config.toml
train_examples = 26041
hop_length = 160
input = "mfcc"
spec_augment = true
norm = "layernorm"
activation = "star_relu"
qk_norm = false
layer_scale_init = 0.1
subsampling = 2
width = 192
optimizer = "adamw"
beta1 = 0.9
eps = 1e-08
final_lr_fraction = 0
Rows from block 2 of a small CTC audio transcriber, named by matrix and row number. Rows with one number belong to one neuron. Each number is 128 + 32 x the weight over its row's rms, rounded and kept within 0 to 255. All counts start at 0. Numbers have three digits each. After the name is the row's rms in percent of the matrix's.
Before each neuron's rows are labels from the 100 clips, of 14848, where the neuron reaches its highest value: "responds to" is what is common among them. Only what is clearly more common there than usual is listed. The data: short read English sentences (LibriTTS-R). In brackets: how many of the 100.
# fc1: MLP up (model.blocks.2.mlp.fc1.weight, 576x192), inputs 96-191
# fc2: MLP down (model.blocks.2.mlp.fc2.weight, 192x576, transposed), outputs 96-191

responds to: voice: female (97)
fc1.334 106:131201084136152129129126074144101169147171150132145157164133152161087084088151086179118137148108125136145096126148119109135185059091154099105138076144108080187113137160154092118138139166141162157108083155080187170076150151133120112156112059115146116173133100198112184113121157110124125141
fc2.334 103:096079093157079054138141167116153133137134111140152141162134100140102157116113126090088080118153143092090106123068138093128145201152148132159132075105227092108162109143128155102112117138101118094104176147134060198144071072115154140159143131139084131083095128122105151143082173143122093124

responds to: voice: male (97); the word "was" (38)
fc1.171 100:134086106163114097136092138169123087106126151137122163132117090114178111127113126073133103176101099105166151090158149133134142089107117113124095104093110136117122097195152216152161164216105166110067104114132119126145061112104125174158072110087184116120154145125194106097128109128054117125
fc2.171 101:170171128141046138158174092166129103141139140149173111078120104121148136120124158160095096166194060059159173096100109125174082166110122216213117144131144154128105118127129136089107136138125111165121122105099118134157148152153135117164112121166160143136133114071087090094152111077111151119

responds to: voice: female (93)
fc1.32 093:106105144132158099108148153133129103158124108128072138161132155138129077138149192154138122186107111098144145077150171215192145078151142130134167126144124059161125200157121139104104130116129070098139127132110199147130165090114069121144069159181129160117107125099124097120146085116113121094
fc2.32 096:128135144139103172110154087153133110109143193146123064121103109139123183177114085135115125075118110121146137154171085137117175095129077125151115109127124119096092062091158155123129121133107204108098080137129110184113140110198126032109195108141151138133110065065139057153092188093090067106

responds to: voice: male (83)
fc1.212 098:172128132110132124149097150211210100143129142124130142144166093143118132165110076135166133187099100096157139082153121153092119106154147116119101091131127094120105151093102116160129153137192091142121077148158129138151166138140169121124085119158099095185136169164179142121093101136121128182
fc2.212 100:157130146095137100132065103123103136145111123104145095159093149182113123115145037178095116071100113131118180136204077101099131090127114117163150108150094142085113133128129126135129156058112149181081124073148126154095125198149119169124144138123168100098074117165113057128149151114142170184

responds to: voice: female (93); the word "of" (31)
fc1.162 094:084136114131133155116171074075112190098151087141103150123117089117106112062177108090147157102103121137135091181115163144138140161164102132060108126112089196141162112166110117130112119149125157073096086141100112170121133119159067107107089158091159127185121174156176171135100090155141129087
fc2.162 100:157110094107123170115146092169143107077142109168178172105112077129093114095112137141055109076111109126147145177200049206138159128079143152151121132152154094098095114135126076092091136087175060171125103151122146148128172114109131103106164167158132119185190134166144179112185170101113144074

responds to: voice: female (93)
fc1.386 096:101100096120139068144063093103147137078126197084079141159082142150125120093195096114155190136116116143141164109128146086132164110161123087158169083116084157168139105161102143173138110138169144097105100119175161143141176090136216142208110139116063111113130107173146117196060115173112148102
fc2.386 096:103084151119149088179068097123144119141176113106119131125138113105107132155126147175092113126140139118147133135133116138126122106136079130135120204096087124082158184041114096161147120163129133110211143093184164070177069057154186160103079168152129149115140101161114083111106162108142159069

responds to: voice: male (82)
fc1.312 101:137158160131152101138107117197089106120121135115086124155149143103119152102173086128168118147163119108013161127138121105157130108093085100116117127127133139165132104166168138120103154129143120155165141121133131175110082127119185124135088142120074133118114165171126169148136102145134121169
fc2.312 105:141142109125093108090117112104100123152141120129129141098033131129134125164105173098074139117154073110108181109084098133132119121103156072160137130138194139127109153193118108148175102148046152089109141099128193128106138134208136115189154107125102118097084128150141181131195106130127135107

responds to: voice: female (84)
fc1.126 105:150163166167077104108107110156140104104138151103130140154100102009106141086174064132160138114098164109082166120126079119139113130091101120143120133170116123160153105125083157130110170111173143146111127120064144058118139141100184103147124117104064122143169128172177177104162144147115104144
fc2.126 103:200081159141128091115109120159104084101050123104127069151113088180073156168125117151077153083133065062114214208149121154140119058100132138119147119140156123171101116158075064117130181115115168133177126120089195162091124133133075178172195129154050148176130075156071121105129121163129113138

responds to: voice: female (100)
fc1.182 102:147180095094158146136086130120133133077104127089144165102166146137118081080146105102150142106159043174125133132139118157126138089108100057127142083188106183109098116118059166091155090159139177113092127123170088080130139055144173118117131161128123117138157111167168153132225137097131084125
fc2.182 105:135122162099168126125112133156124116166110087131149126172161119146143191126095069078150115109120116119080184164106169158156161120106105133140118178140144088146118062101130183067145127118101129114192074106157142165183139134088173178102145128135156138156172092137107140142068096168140122133

responds to: the word "she" (36)
fc1.454 099:112165126149165182117123163148104134117128214128149150190092176118146116154115090109165163072124138111132153128124113155132064106108090088090122153148105096123091116138165164103104097132088148133137136116121144051150098155088103120116096105130134092174059162110191183110161116137134116168
fc2.454 100:061123127167138115170169130186108134096131093128138087185135093165138102171180236054124138154124131185113139113079106109150137095101117072140127122088168125124128129141157079215145118157143100150142157107143095135149096129130119125069102155147126181153137152109111137089124091156178090172

responds to: voice: female (98)
fc1.235 106:107086091090181170117182159128089127095133157147046151127151135110115084121177125170121146157129126090076192179127147163183181143127126065185180085124103112060158197127141161095107081162068148115077097146162184156098094059086108096102125121138118117132081153114110142115123141177105099053
fc2.235 104:126103166088176191153117168120117143104116148170102140182174147184106161181051115194183104173075115168139102145148142173057132073081139121184124096126114143175115064113106111144145138153144138210142090135187127099108074132119184161119114125126154132136117092108051089120082084122083105120

responds to: voice: male (97)
fc1.85 100:125150081146132092164066125125169105119131121075078097155112115130130140148149136068177126081077123152122141108125116102172105122098142087106088162106132189136143122120100127115082061090157134127075126122157079109129118097064174106107098121141166167124161130122139132193114105152135096150
fc2.85 096:117090162050105121172098073096125141136055088093111130126146156077109197176115117126143193137173088120098148088116093125153135060161198175167162141123137165118181113133123147102161110126089116099096170172184074137149145107107156160071133155145140096111182127148066168121141129084105102101