From a checkpoint of a small CTC audio transcriber: 10100 steps.
Rows from block 7 of a small CTC audio transcriber, named by matrix and row number. Rows with one number belong to one neuron. Each number is 128 + 32 x the weight over its row's rms, rounded and kept within 0 to 255. All counts start at 0. Numbers have three digits each. After the name is the row's rms in percent of the matrix's.
After each neuron's rows are labels from the 100 clips, of 14848, where the neuron reaches its highest value: "top examples" is what is common among them. Only what is clearly more common there than usual is listed. The data: short read English sentences (LibriTTS-R).
# fc1: MLP up (model.blocks.7.mlp.fc1.weight, 576x192), inputs 78-116
# fc2: MLP down (model.blocks.7.mlp.fc2.weight, 192x576, transposed), outputs 78-116

fc1.319 102:114120115154077132140122115108109151141124154140166082097139152215126131126106130122122127105165123132089148105108109
fc2.319 106:138086168130110100134138093141135111121081100116139102111078153131189132153085172110110149160090108087105145153164153
top examples: the word "don't"; the word "i"; the word "you"

fc1.279 099:155111108113125123091104147077112119071048167097146145131171133102173132173101094155116148170134176197082131132120109
fc2.279 097:137125127142189081124154147137128100109062093142143157137115106144130137128124139142136129152191078112128101081111193
top examples: the word "i"; the word "can"

fc1.550 098:121153186171140103158133114077120178121143064110119121172159096130143144137154123136107141134153132141156095087111077
fc2.550 098:092099101153110115129081121110124167136139145097086073169169141145133062137132156139153103167136042127112084176206122
top examples: the word "a"; the word "of"

fc1.305 093:096140028108107129133137138114133104133099112169125092137146127027117117172099091231092164119182115097169143128098054
fc2.305 097:090107149092127078056054126158132156096121105096087189127127133159179117137117154114159151129153134056147146109130083
top examples: the word "old"

fc1.284 098:118130138131103128114128097120161137062163089136129124104066097186139108103177117190112125194138118126165120115079146
fc2.284 104:140112117111105091158117116191117098105089098108184099101078149166158176145100116096101091128110064153133150140129211
top examples: voice: female; the word "yes"

fc1.90 103:131085114135120161144132201076137075136106092113146138155141134145141139123175077125133209082118154161142117137121094
fc2.90 100:119110157067139101163142134121132116134143170219092128109140108160111158081149065146110152138132158194139169127121151
top examples: text has "voice"

fc1.411 086:089153150122122178108153169162080093156145125102132158199185061122098124102157079131186142183157140137149092155104122
fc2.411 090:153148102071099127142066139115228120152124135121156084073089123123142181139082181116133084078178156088130134172148137
top examples: the word "yes"

fc1.79 105:172094155126083125107172129132155124154141146119090165171115167161119140180173138206112144136117145132134130121050133
fc2.79 082:107134111189115043129145154158125130176101127116185121154058149182085169129190082156136131105115066109139106096145121
top examples: the word "for"

fc1.302 084:043154152100177147097123135120131123105140138158169159152135085084132133152163117128159168127128099094194138144101125
fc2.302 093:228139133133063157138087106114178149148086131131130114066110194133100133103076135110161102126197175097102146112146087
top examples: the word "i"

fc1.66 098:128115130141111117166071099087185169122110092160130120178101139160114174109106127193142102168118067131068132113129062
fc2.66 096:153131142110167147125099157091151075152056145133134113148138111108106089133054144107139111143082100172122105078171108
top examples: the word "it"

fc1.452 097:116063107144148089109160126140135198172104197155139118147158075127158073156079096101125111132132134080108106113147067
fc2.452 107:126122132084191115152070127178123150109134111186143099075120165117168080146108115111127169123112157213120102162145080
top examples: the word "it"

fc1.310 105:119159142107127156110120120124081120124093155127166086075173118172110107171132070151136120136192124076151151082112139
fc2.310 108:182110126092128106101180153158130135175100140147150128068132144152176153108067178101149100105109052096138081104144134
top examples: text has "left"

fc1.561 098:138125095130126142103116160161131155180157115150103146123122145117086165137127146138163200071104183093165159124099106
fc2.561 099:142095086133097106114124162113135149189121120091142161161173150175110121154137201108179118133120180122117118119132129
top examples: the word "but"; the word "i"

fc1.513 111:166117114160095061121065178165190081130104139061158098056107105123112099105127152128117149112144157128132074100108068
fc2.513 096:134102094177148143119141125130147116122133130164098102118094115153130174131099168125100081120145072089115173175116100
top examples: the word "not"; the word "did"; the word "i"

fc1.0 110:156157092174171092127105153101110108100086154135121045129153140119165136153144139177162106124133117152126080102106033
fc2.0 098:128090137131129117142101169155072091147137111083117114065136069112117136134161163107183146169126114113106127232143145
top examples: the word "know"; the word "you"; the word "i"

fc1.377 108:161090073095168084149156168154175160094129111169069130094149133093171135122120128076155144130123159126103079062130131
fc2.377 103:132093123152085102157158103102117133167112119117190189127131106164084151081110150098183158146101085150151154132134096
top examples: the word "with"

fc1.464 107:150120136084073128154112140127138126138145103117123104123165101144154112192149106153103135153155159147088146128105140
fc2.464 103:131132100075067170112127154139056075166119115161159146098186155129130102128135116064109160127164151120185141109137118
top examples: the word "of"; the word "course"

fc1.366 111:145159107094122130162094146079153155100126137048142076109111140097181164127107120077105149154143136100090136144145100
fc2.366 121:141112129052064157138134147106160133107075102102142142090119146143110156124081181096101150212077096125130148192179158
top examples: the word "night"

fc1.436 102:151130117162129086095067164134153129144168111125118128102158084160177174067148124098139143110111106121156025073178118
fc2.436 098:089148106140090077163164102163127057120089087170133105139139106161101111164142174135157145087135092097132174121197116
top examples: the word "not"

fc1.254 093:038154078103124137149134110109148184127136097145075090104101090110157080124154078095148136138160161130069122139073073
fc2.254 092:172134183157035113116116163178133139140106145150156132131153115125117118105100168111098113110094150145107201122176121
top examples: the word "she"

fc1.107 108:151105131136133123141061138147164140105143185131151127163094151163220080114098110125209128132152148128108109167168074
fc2.107 094:157146179155162123094084147152143146140145110198107189170115155077160109134163126107097074114183139159117192121180122
top examples: the word "it"; the word "was"; the word "him"

fc1.465 101:077100125136068120114067126123156184114148115188159138114118111117132108116096125180100108163107077066102091133154118
fc2.465 102:099108139156065100083175125160105169123132122167112134110137086089121127159143150106109152070095115135107150055166095
top examples: the word "he"; the word "her"

fc1.47 115:128126168158156129121125186118121184166123132141165146116068091131118156137080106163204159152246114104083078084129118
fc2.47 119:097071120125117050086135098191084144153065111141129098106115138082117122167160165148157173102123144132132135183119156
top examples: the word "said"

fc1.253 115:145122112106062100102086103139084133085130124157119099111138045129142073192097126145121199195174148168108127120111141
fc2.253 108:139073182115111145149153085135070096091101122117158110131192107094164104139103133171106116171123127092145231171092122
top examples: the word "life"; text has "wife"

fc1.32 102:090142115146113107158138120122125115163146119148107121162144135112169096155159175226101179126133159102135124098060076
fc2.32 094:147124135103103127078105099124135168160117155135115174131146138153147105123139151084079109147144178163138161130143093
top examples: the word "you"; the word "me"

fc1.504 113:069145141085106147147073185189147152129121125091085108141066130171145137108163125111137146153148191146149069166077122
fc2.504 108:161093103138092092142128112128083097104102140137091126161174130069110139106082145141153109144136132146132116154080131
top examples: text has "true"

fc1.495 113:174131164185096099122060134156129140081087054111141118086096131104128106096121114159135188122141164115189087053098124
fc2.495 103:150172103219135106122101147139137090120161134154099156162086118130110116138062149088156149043124148171170136093180045
top examples: the word "not"; the word "i"; text has "cannot"; the word "do"

fc1.362 119:125141071099085095148135113150169145164147133149036119133146114088142146107171124132134172108140183150134075082102101
fc2.362 102:147137138076088148086151113140154138211107141132132136141191118176084109085122115119127079161094148147110143148137153
top examples: the word "how"; the word "you"

fc1.342 102:088082144076136060094131142107143178109111056190168112097100138170157150161106121115152112152142084160106148111101132
fc2.342 102:071136137097109081146121158137106132129139135135118121147129110200194159152167116164104128169087192094125181172089192
top examples: the word "yes"

fc1.447 107:144193084161144132108078145104137166160096136081103133117160160139191135093097150183108140120128123147121062129104125
fc2.447 105:122110133088115145102133121108052150145077121106099136154110098181146173144072145087169116084089210142105143150140143
top examples: the word "to"; the word "be"

fc1.239 101:102125143089064114123137108120135184169092113168148151143124077156159116121089074158180126105158154106079122140049105
fc2.239 102:146115125161153139097162085158145180064124087079092174139118163159101174134114136154141125133065058149109115175101131
top examples: the word "see"

fc1.498 097:168132162148103119125134090079130079166093095083132088150145160141164145150114083143125163193126142133144139124090123
fc2.498 093:110071126189068073149120132106081106151148110119136106164139147159148151121154140119125140112085103116108115126132174
top examples: the word "for"

fc1.91 101:125130150103085113115112159153183071137155152153090123146094138107090120132143150146144155165090118187106084142058146
fc2.91 094:114155117200126137142124172082116075135175120114141147131132106128135119082100133075174157159096104114139112141106124
top examples: the word "how"

fc1.491 096:138194105084128130094104142135137084125126113083159142128195079175109107092198110159133165168155169115106165141170105
fc2.491 103:064115143120167138148105183139091111120167172150061091094133142113123063110140118126117142080089134103143159148179171
top examples: the word "dear"; the word "my"

fc1.167 103:095131151135111127081151135174157048062067095080123106060076120072130145156146140125070129195117111157136131135087118
fc2.167 104:089131122151158162116176140149103063098159091092081097107173193118171126186139133114088073136139156178122105197090199
top examples: the word "a"; text has "few"

fc1.2 097:133128166143120136115127127109088181139113126143137145140111158184087135111111078192069130157089112096162109138123077
fc2.2 098:164185131103165102122161190105095092145114141124118150080151160124066132180129132103120106101106106125125144143130100
top examples: the word "for"; the word "a"

fc1.560 102:180151117111082062097055160115159135169118149130100181096142125190093139124097118162125114128119198078121129094106080
fc2.560 099:103157149191070084075115160170047122167087108114121152150127131177115160059127136137143128150151115070114103105109132
top examples: the word "mr"; the word "mrs"

fc1.247 102:138104120093183116159131114133154049102114114100152102086164115054115144161159155164127180132111080125121086106112156
fc2.247 097:132084095156132146108104177133136148162124124125106154111200119181146102155167149075168118133074078146119125129187145
top examples: the word "you"

fc1.22 111:067159117180145099131151149116138121125082151140111089130102055161147125187155041117157115151168148107094127054105113
fc2.22 101:128122119174127130099115165096156105137105116186101143142099123089169104156128155108112124148115069102136184061103120
top examples: the word "yes"

fc1.77 101:071188154136118163089154121153163194147158114112090089102106102127110144103162052118161160125165198109123161064132120
fc2.77 100:117152138132055179137184159125161095117120169191134142151116129116141145150135135098103081087117129153095123182079150
top examples: the word "i"

fc1.475 094:099136144106178111131134179125175160130143143192087063157159128139087193153085087096166120100178179091112064110148120
fc2.475 103:134192086140143138146132122067120143127081060173128162134158174174110108115103135168148050182142174085135093112144156
top examples: the word "what"; the word "is"

fc1.219 103:117104156106165032098115142140134178110081164136149104124086081161149114134102087092181142164116170112079113094161134
fc2.219 101:123108150105081159128156102145106160145120109113103124110148131124172103090160104094105106116181182112137172152174114
top examples: the word "it"

fc1.283 098:115176183172110118111120126114128180133113156099060169088143143146110184179211069120123087090130139090098139085118101
fc2.283 098:096157123132122153114140094147105115152139156112104142115084167053067119110110102134130053113140136121108122125172177
top examples: the word "it"; the word "did"; the word "is"; the word "you"

fc1.391 093:125144040162080126132155152140123124130170108155060120078120108136091112115170136153139157143118153085134133081091111
fc2.391 093:138080161131187149153130138065089097151135085134117117065096090104120118114088102079071114123151200139136123217115137
top examples: the word "he"; the word "she"

fc1.244 105:084119064135092124159122158126055127140114166098125109152141088170161082129101139151124163071114134126098104093143060
fc2.244 098:079121175113095106102145108101110123098107116110116094166158144115148129129120124153128145201098135108124137065121100
top examples: the word "do"; the word "you"; the word "to"

fc1.510 096:110127108181152125151108130088091113137099119090126110175174170168168090039136156210156121104164135168155087109089086
fc2.510 101:121073130119121058162141174120106118139082092087085062080137139111109107158140101118181148184127077155145117134069105
top examples: the word "do"; the word "to"; the word "what"

fc1.112 092:080179186139123115073141072148182133131170116121094107170099169125187136094112072135145146109102075114137123097144065
fc2.112 100:149141091136156118204121241151099134104099085139079165064124163170104145182154098113129144133120129115122147176148089
top examples: the word "know"; the word "no"

fc1.268 112:177123049116121101146094145135163126149175126139092120087146108102141110134127136145170149138162139138162107110078097
fc2.268 106:143136107120123102142063150183096099122104137131136084168149116109099113169185138093076170133133116138159153104077151
top examples: the word "but"

fc1.568 094:162124139128087154117031080073116155122100124086119101079163141096104149117130110144108101111142127188109151123129148
fc2.568 099:121120119151108133093113085086092135099152120178111085137125149154134119118143156096095109108115141093133163132164180
top examples: the word "don't"; the word "i"

fc1.194 113:128130198153084136130104098205143167135089139148080145141066121129113115083089104163158093138164058064124123106076084
fc2.194 095:166097178141132146135130101171159115083135140119097127138113144110139189103062167151093072209116123120139138092133107
top examples: the word "her"

fc1.174 095:132142100102139022114130108081180157101077121115152105130165071099157161145140094099087102138144100114127131141153129
fc2.174 102:124120123096116140147180103128071138170123135117181131095102107139169134076133173077156157048147160123156113151155181
top examples: the word "it"

fc1.243 106:146086133122166146117126143170076158188119136104141107078107133085172134104144081147157125165198120111121105113127134
fc2.243 110:136094066133134086080162136112105137117050131068173108138149162114132141104164131162130148158065167102141074164180182
top examples: the word "said"; the word "he"

fc1.395 109:124067122147120067116118130131082136145174161145147109160098145141148124179154120171095126107125120098176051136137129
fc2.395 108:100187129132116102145087158164107129168091119170154135171132123113135106125140184119180149108157196108138127080172149
top examples: the word "him"

fc1.198 097:173097179141114097121159146167152166128091190099134157078099143121131184139119136103159095076121148118097144093068130
fc2.198 100:155104116135119175104105059084127060091083093126109146061105139135110040071058189126122136087121162127123161131127122
top examples: the word "to"

fc1.469 112:143131113095115071142084123115094154142167121148141096134124092141149095131170127118158113075141101143134074071125077
fc2.469 098:106139107161094149086148101159087153141139153164082161105113151138160088112096148095166137115145151160148091099153096
top examples: the word "you"

fc1.181 103:091192094116091150142148158154120128129158151090093145139147091121079133120171122138161147158149118097100075042131097
fc2.181 103:172165133121133151206164112075078161147130160147117175168135134092089100104118145125147085083168141148118137132137092
top examples: the word "has"; the word "he"

fc1.459 106:102164156159090157110138165130123124065160104130096166166124174163128061158113108155110126090157120093160150101095118
fc2.459 102:147136124164103104116100144153116151168129142135132099136144157155183123166137095105072172128090130083104152124145121
top examples: voice: female

fc1.276 109:120142098098136120124112101104127171106093148202150109157128115159187156167117150142123213140129111124120087076107128
fc2.276 100:085140150115089127118122166120116114158133140161103116134128167138145163150133167119165092095120197118131145122136133
top examples: the word "people"

fc1.33 094:117202118127075137063166092125129156122127152189129113118141152096086146132081125191162093152139155174095129135155057
fc2.33 099:109190122141134150144123178112070114117109075114175106169112087150117140152117163103122175128176137104135140119126127
top examples: the word "have"

fc1.556 122:130160145143121073048111129140105052147144087157118146129155167128172127110183134177120160141133116108147116045151110
fc2.556 110:199158142155104133121197139129100097123092122143147095138143118153126098117149166175174122142070092094150134102182141
top examples: voice: female; the word "asked"

fc1.363 093:132117129152116102074151124076165102103116102166143125107164140075143184159168050186099089102165132159161176109098113
fc2.363 099:128107177116178089135113210116097087152111102137110130132148080091148120096124189086154120141139149149090149184166132
top examples: the word "oh"; the word "of"

fc1.451 097:150110140162147096094113185096148203114078111135139167104118107143063041155092115121135100182134175088099158168122120
fc2.451 104:128082143129113198113186060103145138104154139162090114153159169132146122153163128087139121137109113126141126131063146
top examples: the word "it"; the word "is"

fc1.119 121:144134098159109085118141128093162120148108137112155111163075106105123160142105067113138126198174123157132039105122069
fc2.119 118:121123121129128193150087163128184100130081126157140081170143099084125145104133128124154117119153145136141088156148078
top examples: the word "never"; the word "i"

fc1.145 100:103107174123084137065147121150156115141123165165105116162078147125110088156168056190132158103143159162129179151139117
fc2.145 086:123147100190125081133122129156075105163111139078107194126062121166160162129110103119095129167133163102167122117148153
top examples: the word "for"; the word "sir"

fc1.415 100:087186049141139099160134159096140155149151112141126121119068063121100118109118124111144158120143129082105146089075057
fc2.415 092:091135166155082125130132114104137142117104158115109103147132129108149104105094140124069137194103081171145169143161130
top examples: the word "she"

fc1.509 099:109113089171114088087136132144134150123063095072100111157112117078143129123156124131106135098088111154143002132088139
fc2.509 106:115133150079161164151097125121100114143146108109156168091100151172109161062106156119101102164119141164143155108098213
top examples: the word "said"

fc1.417 103:148117022164146101105082110110119190136167119103150093112085146114152109155187098121139123140185167136106107109103137
fc2.417 096:217078107105068140120124145096126120180068161113146196143116128115088117135141155124136103111122164113084155132164153
top examples: the word "don't"

fc1.487 108:146098174122127136092052097135068110106145171131128060125089094127114182176113107144092125141149198164159085122124136
fc2.487 103:124144146151089158156190172098130180084168146160169177162176091155160044089155119091194163136151123116113144100157147
top examples: the word "him"

fc1.545 108:101081133153116149136133128153173147168070083102222105073181041122130155142169090109171136102129100150119115098135109
fc2.545 106:151218120060142139152116109138120167121127090074142089083145088160091164102164114200160118154088097133116155144194145
top examples: text has "indeed"

fc1.131 101:148184157089102054111092135051126176114119102124118106067071159093116074144121094140149173196138138121058160124099144
fc2.131 098:134157141198144097147169158149137139111097158104110070117096116129185148102130076062117147140111142178151138142120163
top examples: the word "he"; the word "said"

fc1.192 101:093141085164064140090141110107139125121119117144136075109139105092136067104152086173134156169159113127161075098124105
fc2.192 103:148070095104075145171165068157093098099120095163146134142143130168089168121135103151130136126032165136166159139145165
top examples: the word "have"; the word "i"; the word "you"

fc1.463 110:135123176174144087071116182152148190171118207176113120118073061124136133106120137124170137134165150056098077078142112
fc2.463 108:199079114085151080157205130104083114148121102097081126201111170103062166117167169171142093082128118134137131161150140
top examples: the word "said"; the word "he"; the word "she"

fc1.515 100:058143112092163071148133114131150136164169084168125140139080141113116163134089108110030170120130136065144125155086140
fc2.515 096:103112118160125118172117171140091074135112099143158159103085135126113144111141143089121067165105176104123173136156120
top examples: the word "how"

fc1.28 108:185108100161083096175094171111165059140113140112155070112118144140074109134124165188114130058168171140136061094120036
fc2.28 099:119095116138141131137150139099109128109110127137105082117121141109079086148147143109110121201124104131113166218091130
top examples: the word "know"; the word "i"; the word "you"

fc1.227 114:186130125159113058068137158105131101102115133126146066158094151072135145149160121150156136134198097158161089088121084
fc2.227 100:118100114132156084176123150115092169144091172111094100148144116074150122114105148109146133153177098152114165048148111
top examples: the word "oh"

fc1.355 114:142107114198073138093045084167142174123154134108141094069080137181125139148168142138131126121130128141109107127105108
fc2.355 111:160101114166099083094125122148105113084077114147099081130153150124160153125125221072117160116070171109136164148152102
top examples: the word "don't"; the word "i"; the word "know"

fc1.414 101:118149148084078064108101116117128110160175103191084110138107121128143070134141123155073168149146121158135107163098134
fc2.414 098:131174166162093089127165137121133088143128143116113158153080130082163136112118127103152131151124087142161160200148158
top examples: the word "he"

fc1.115 112:134160202182178152148110108181138119147169109125091143119076178139100115044118120153139122134106111081182093123059061
fc2.115 107:143138106182092141142138118147057131142146144180122166105128139147103138108097100098116102133071136137136130128169112
top examples: the word "her"

fc1.29 095:145131139075121138114105078126131093102078127119122061096116134142109197152083088107124131169115131123130134153164142
fc2.29 099:116151181117119164066156119114151147131123152116148180116120156143173055093115130103111060123079141134143151167142183
top examples: the word "don't"

fc1.445 103:107147155137159179132125148199198126142175152134144107140135129104135102085102101140174136093111122115081126120050106
fc2.445 100:102103139148126167148147126131046116142051143134106144113140120088139175206150111153130185119126143133119168094117133
top examples: the word "tell"; the word "you"; the word "i"

fc1.311 100:154154176130125115117133116121165164109076157135141113161132091099088140108130149154096154130112096093094049109155089
fc2.311 100:142057146143143147173164117146127102142099141158129086122146167120150137176125136158130101151120093143135113119163076
top examples: the word "you"; the word "have"; the word "take"; the word "think"

fc1.4 095:063167102125171102052143143097140126140162132144113123089142065090128156159166056165119145145146077187113153108065088
fc2.4 097:124199152128141084144120142142144080158101126183112166149141125143210144105108149117148126144089117170119144121115146
top examples: the word "of"; the word "think"

fc1.493 100:085184134138166068126139114136174118167141129154167056159133132148091047134169152149164175096135149089125109121104095
fc2.493 097:147154119120123123148109126111179117176112141159124154139131129141149147071115177088101120135094113133138105145139144
top examples: the word "how"

fc1.349 090:168188089131106131094138164123132127105056118178179153118146136106096136150128093124144109140095143123165086057138012
fc2.349 095:107056158126130143143136109136075141101151145091159107094176116112106102111150126130087209161136148156114172133163123
top examples: the word "said"; the word "he"

fc1.218 105:096117129136112129059063134144132158099082123149145090134076123160140091091122097200121091126112147145121097185093065
fc2.218 099:133121158101132122139134124174092187046103112063112120131214096195127104149149094098167093103145149125105149095164154
top examples: the word "see"; the word "you"

fc1.530 111:089151080103137093128096157114088210102102091089164142174097109125091131109147111153163111148113173062129152119096117
fc2.530 104:137108100162111132100131133082165095118183119117152112128178189113156124131096142143123085103138132115097088136173084
top examples: the word "of"

fc1.259 092:079098111121089127121129126155130135096080169101122140149122108104118151140161165071160215128160204160134075134132092
fc2.259 097:175119156095184141173163123107098096174165164176097148091142092122071100139134138160125063109144147074107153086140120
top examples: the word "i"; the word "don't"; the word "you"

fc1.361 121:171118091184093094134039167117178135112104099123177114064106110119113118134153148134104167106131159083182088073139084
fc2.361 105:171137090170154179148150128114128083157091088135069102135052113123100143137116148099113172164116122102161183138099113
top examples: the word "not"; the word "did"

fc1.78 108:104131158148178099150122154132081163142132118097143073166085111178078101151147152133179127129126106172159057111105111
fc2.78 097:136187085109096177149150077134092158087133147115108117129125078079169135097134150132149124119115142123128133101114088
top examples: the word "do"

fc1.306 092:099138109139151148149147145067148160132118193139110139149120112133179179148112098162148113169144082136127095126127099
fc2.306 106:147168127136178103120116164118129077129116114172111107124120099059120112152088195143143085151154169099153197172138115
top examples: the word "no"

fc1.207 095:110114075194132077126076058091174158158147163163092119173115136170189143137147093149168125168144118110148111151122115
fc2.207 100:126086103116165127152161176156090072111140118129101144114098085030140170129184139077094189138114138141099188116139134
top examples: the word "him"; the word "in"

fc1.81 103:144146153153092122131128128157160120103048151129128165063083167133086196126103100111108125129128147111101071064152113
fc2.81 101:137098085128114163105108076117118123142100077125127132104137147173104139112082203116077107178159134133141145149124165
top examples: the word "not"

fc1.431 092:090114141092147051148100149135145186163076169184122098124188136149109043137085130147120129109141116101089143069103132
fc2.431 093:141176166170119115126105144128123184131068145145153155090135148116029088103169139109118137141137164174159094102097078
top examples: the word "i"; the word "she"; the word "shall"

fc1.69 107:101097110098091138167102123097111108126180139133081035135105144122100141127110151184121169098160092102101082141090110
fc2.69 111:109130117061207087099110121113130130096105185103162152081172190131091103099152129198138089115122119166154073123221081
top examples: the word "people"

fc1.553 102:065153090091108119081080085117172074121153172133148134121189125117114147129126093161092184155116181160150134124130119
fc2.553 103:059129105169106150095087083124149121143161136136137085144164128148115103128129143133190151102087107150134097098159134
top examples: text has "remember"; the word "very"

fc1.186 111:103124145100159106089086156193153137116121125108109109145121169077130180084086117121105157172139139130135117082150121
fc2.186 097:141143139135131107142076144184097149149105073095180144105115136073111198126073071152071089125132105104107159091135115
top examples: the word "tell"; the word "you"; the word "i"

fc1.238 108:109171125179098146118158170139119138148111192115167164109084093196111149144157060142137184186189172100153132121081096
fc2.238 095:114100137212124145164108078097165119149145158137174181143122144115157140132104133205135111163111136123063121115157115
top examples: the word "yes"

fc1.527 115:089139118102154115127072090120121149158164137151060137147166136174144166161154155155178130195153121123124139123089069
fc2.527 107:084058129124062116139169144147118135134127108088150125169078136138135127129186150075175125158037095098130141104181090
top examples: text has "name"

fc1.179 107:149158085112142084103109138122136155178118121060154145144145169131150162150108088153100149157124107147091103145053093
fc2.179 107:107160101128116114124078091081078210133096133150121175149108141199159123144098142094134162093065162099105108147168096
top examples: the word "to"; the word "be"

fc1.43 103:144107125167153129150067117090098150090178095105107136112131163140156129127106112125181144145163142097157053118103155
fc2.43 104:102139099077146148108133129158130093133076169074102122160155082128122118087169164111064109129066122108160179135105172
top examples: the word "you"

fc1.288 121:173101156124193094099074134116132184070131085192121099082118129133111130104107038128111133173145092132145102104120105
fc2.288 117:160084150105136180168146096169180136109129116121126105066092146100150158060112128124165158112141162088129121143185144
top examples: the word "little"; the word "a"

fc1.225 120:136123103155078112100149109109192137143115155140162084141133082110088157152149080117126141189172169142098019091154115
fc2.225 105:076104090191118134105089148099130065122092153182137082160132081132113144128138133121154115170142109182132097146163103
top examples: the word "never"; the word "i"

fc1.423 125:123111084124094125168132131176132157137158143098113095139105160102127168086123111116132164146163120149127064120100091
fc2.423 119:125097130135116128121094147152072153085104139101100125116134235084144173114127084137086142135128103107151108137058135
top examples: the word "i"; text has "help"; text has "hope"

fc1.326 107:150150123147116096154048141170106102157090098103119061108146091136116193107090066135110141147151142093144125141123111
fc2.326 105:179096175153104124080143098165151113119139179058078107118119114138127174068095129141107087141086180109125079103159140
top examples: the word "i"; the word "think"; the word "thought"

fc1.30 107:087129116115177101125131092157134105093111173105177092190137080099146072162175124130138165178112137112068122095113147
fc2.30 106:179176137114170093160164113063078136064134189086102094136101122134174151103066165117162147134066163147125104143141123
top examples: the word "back"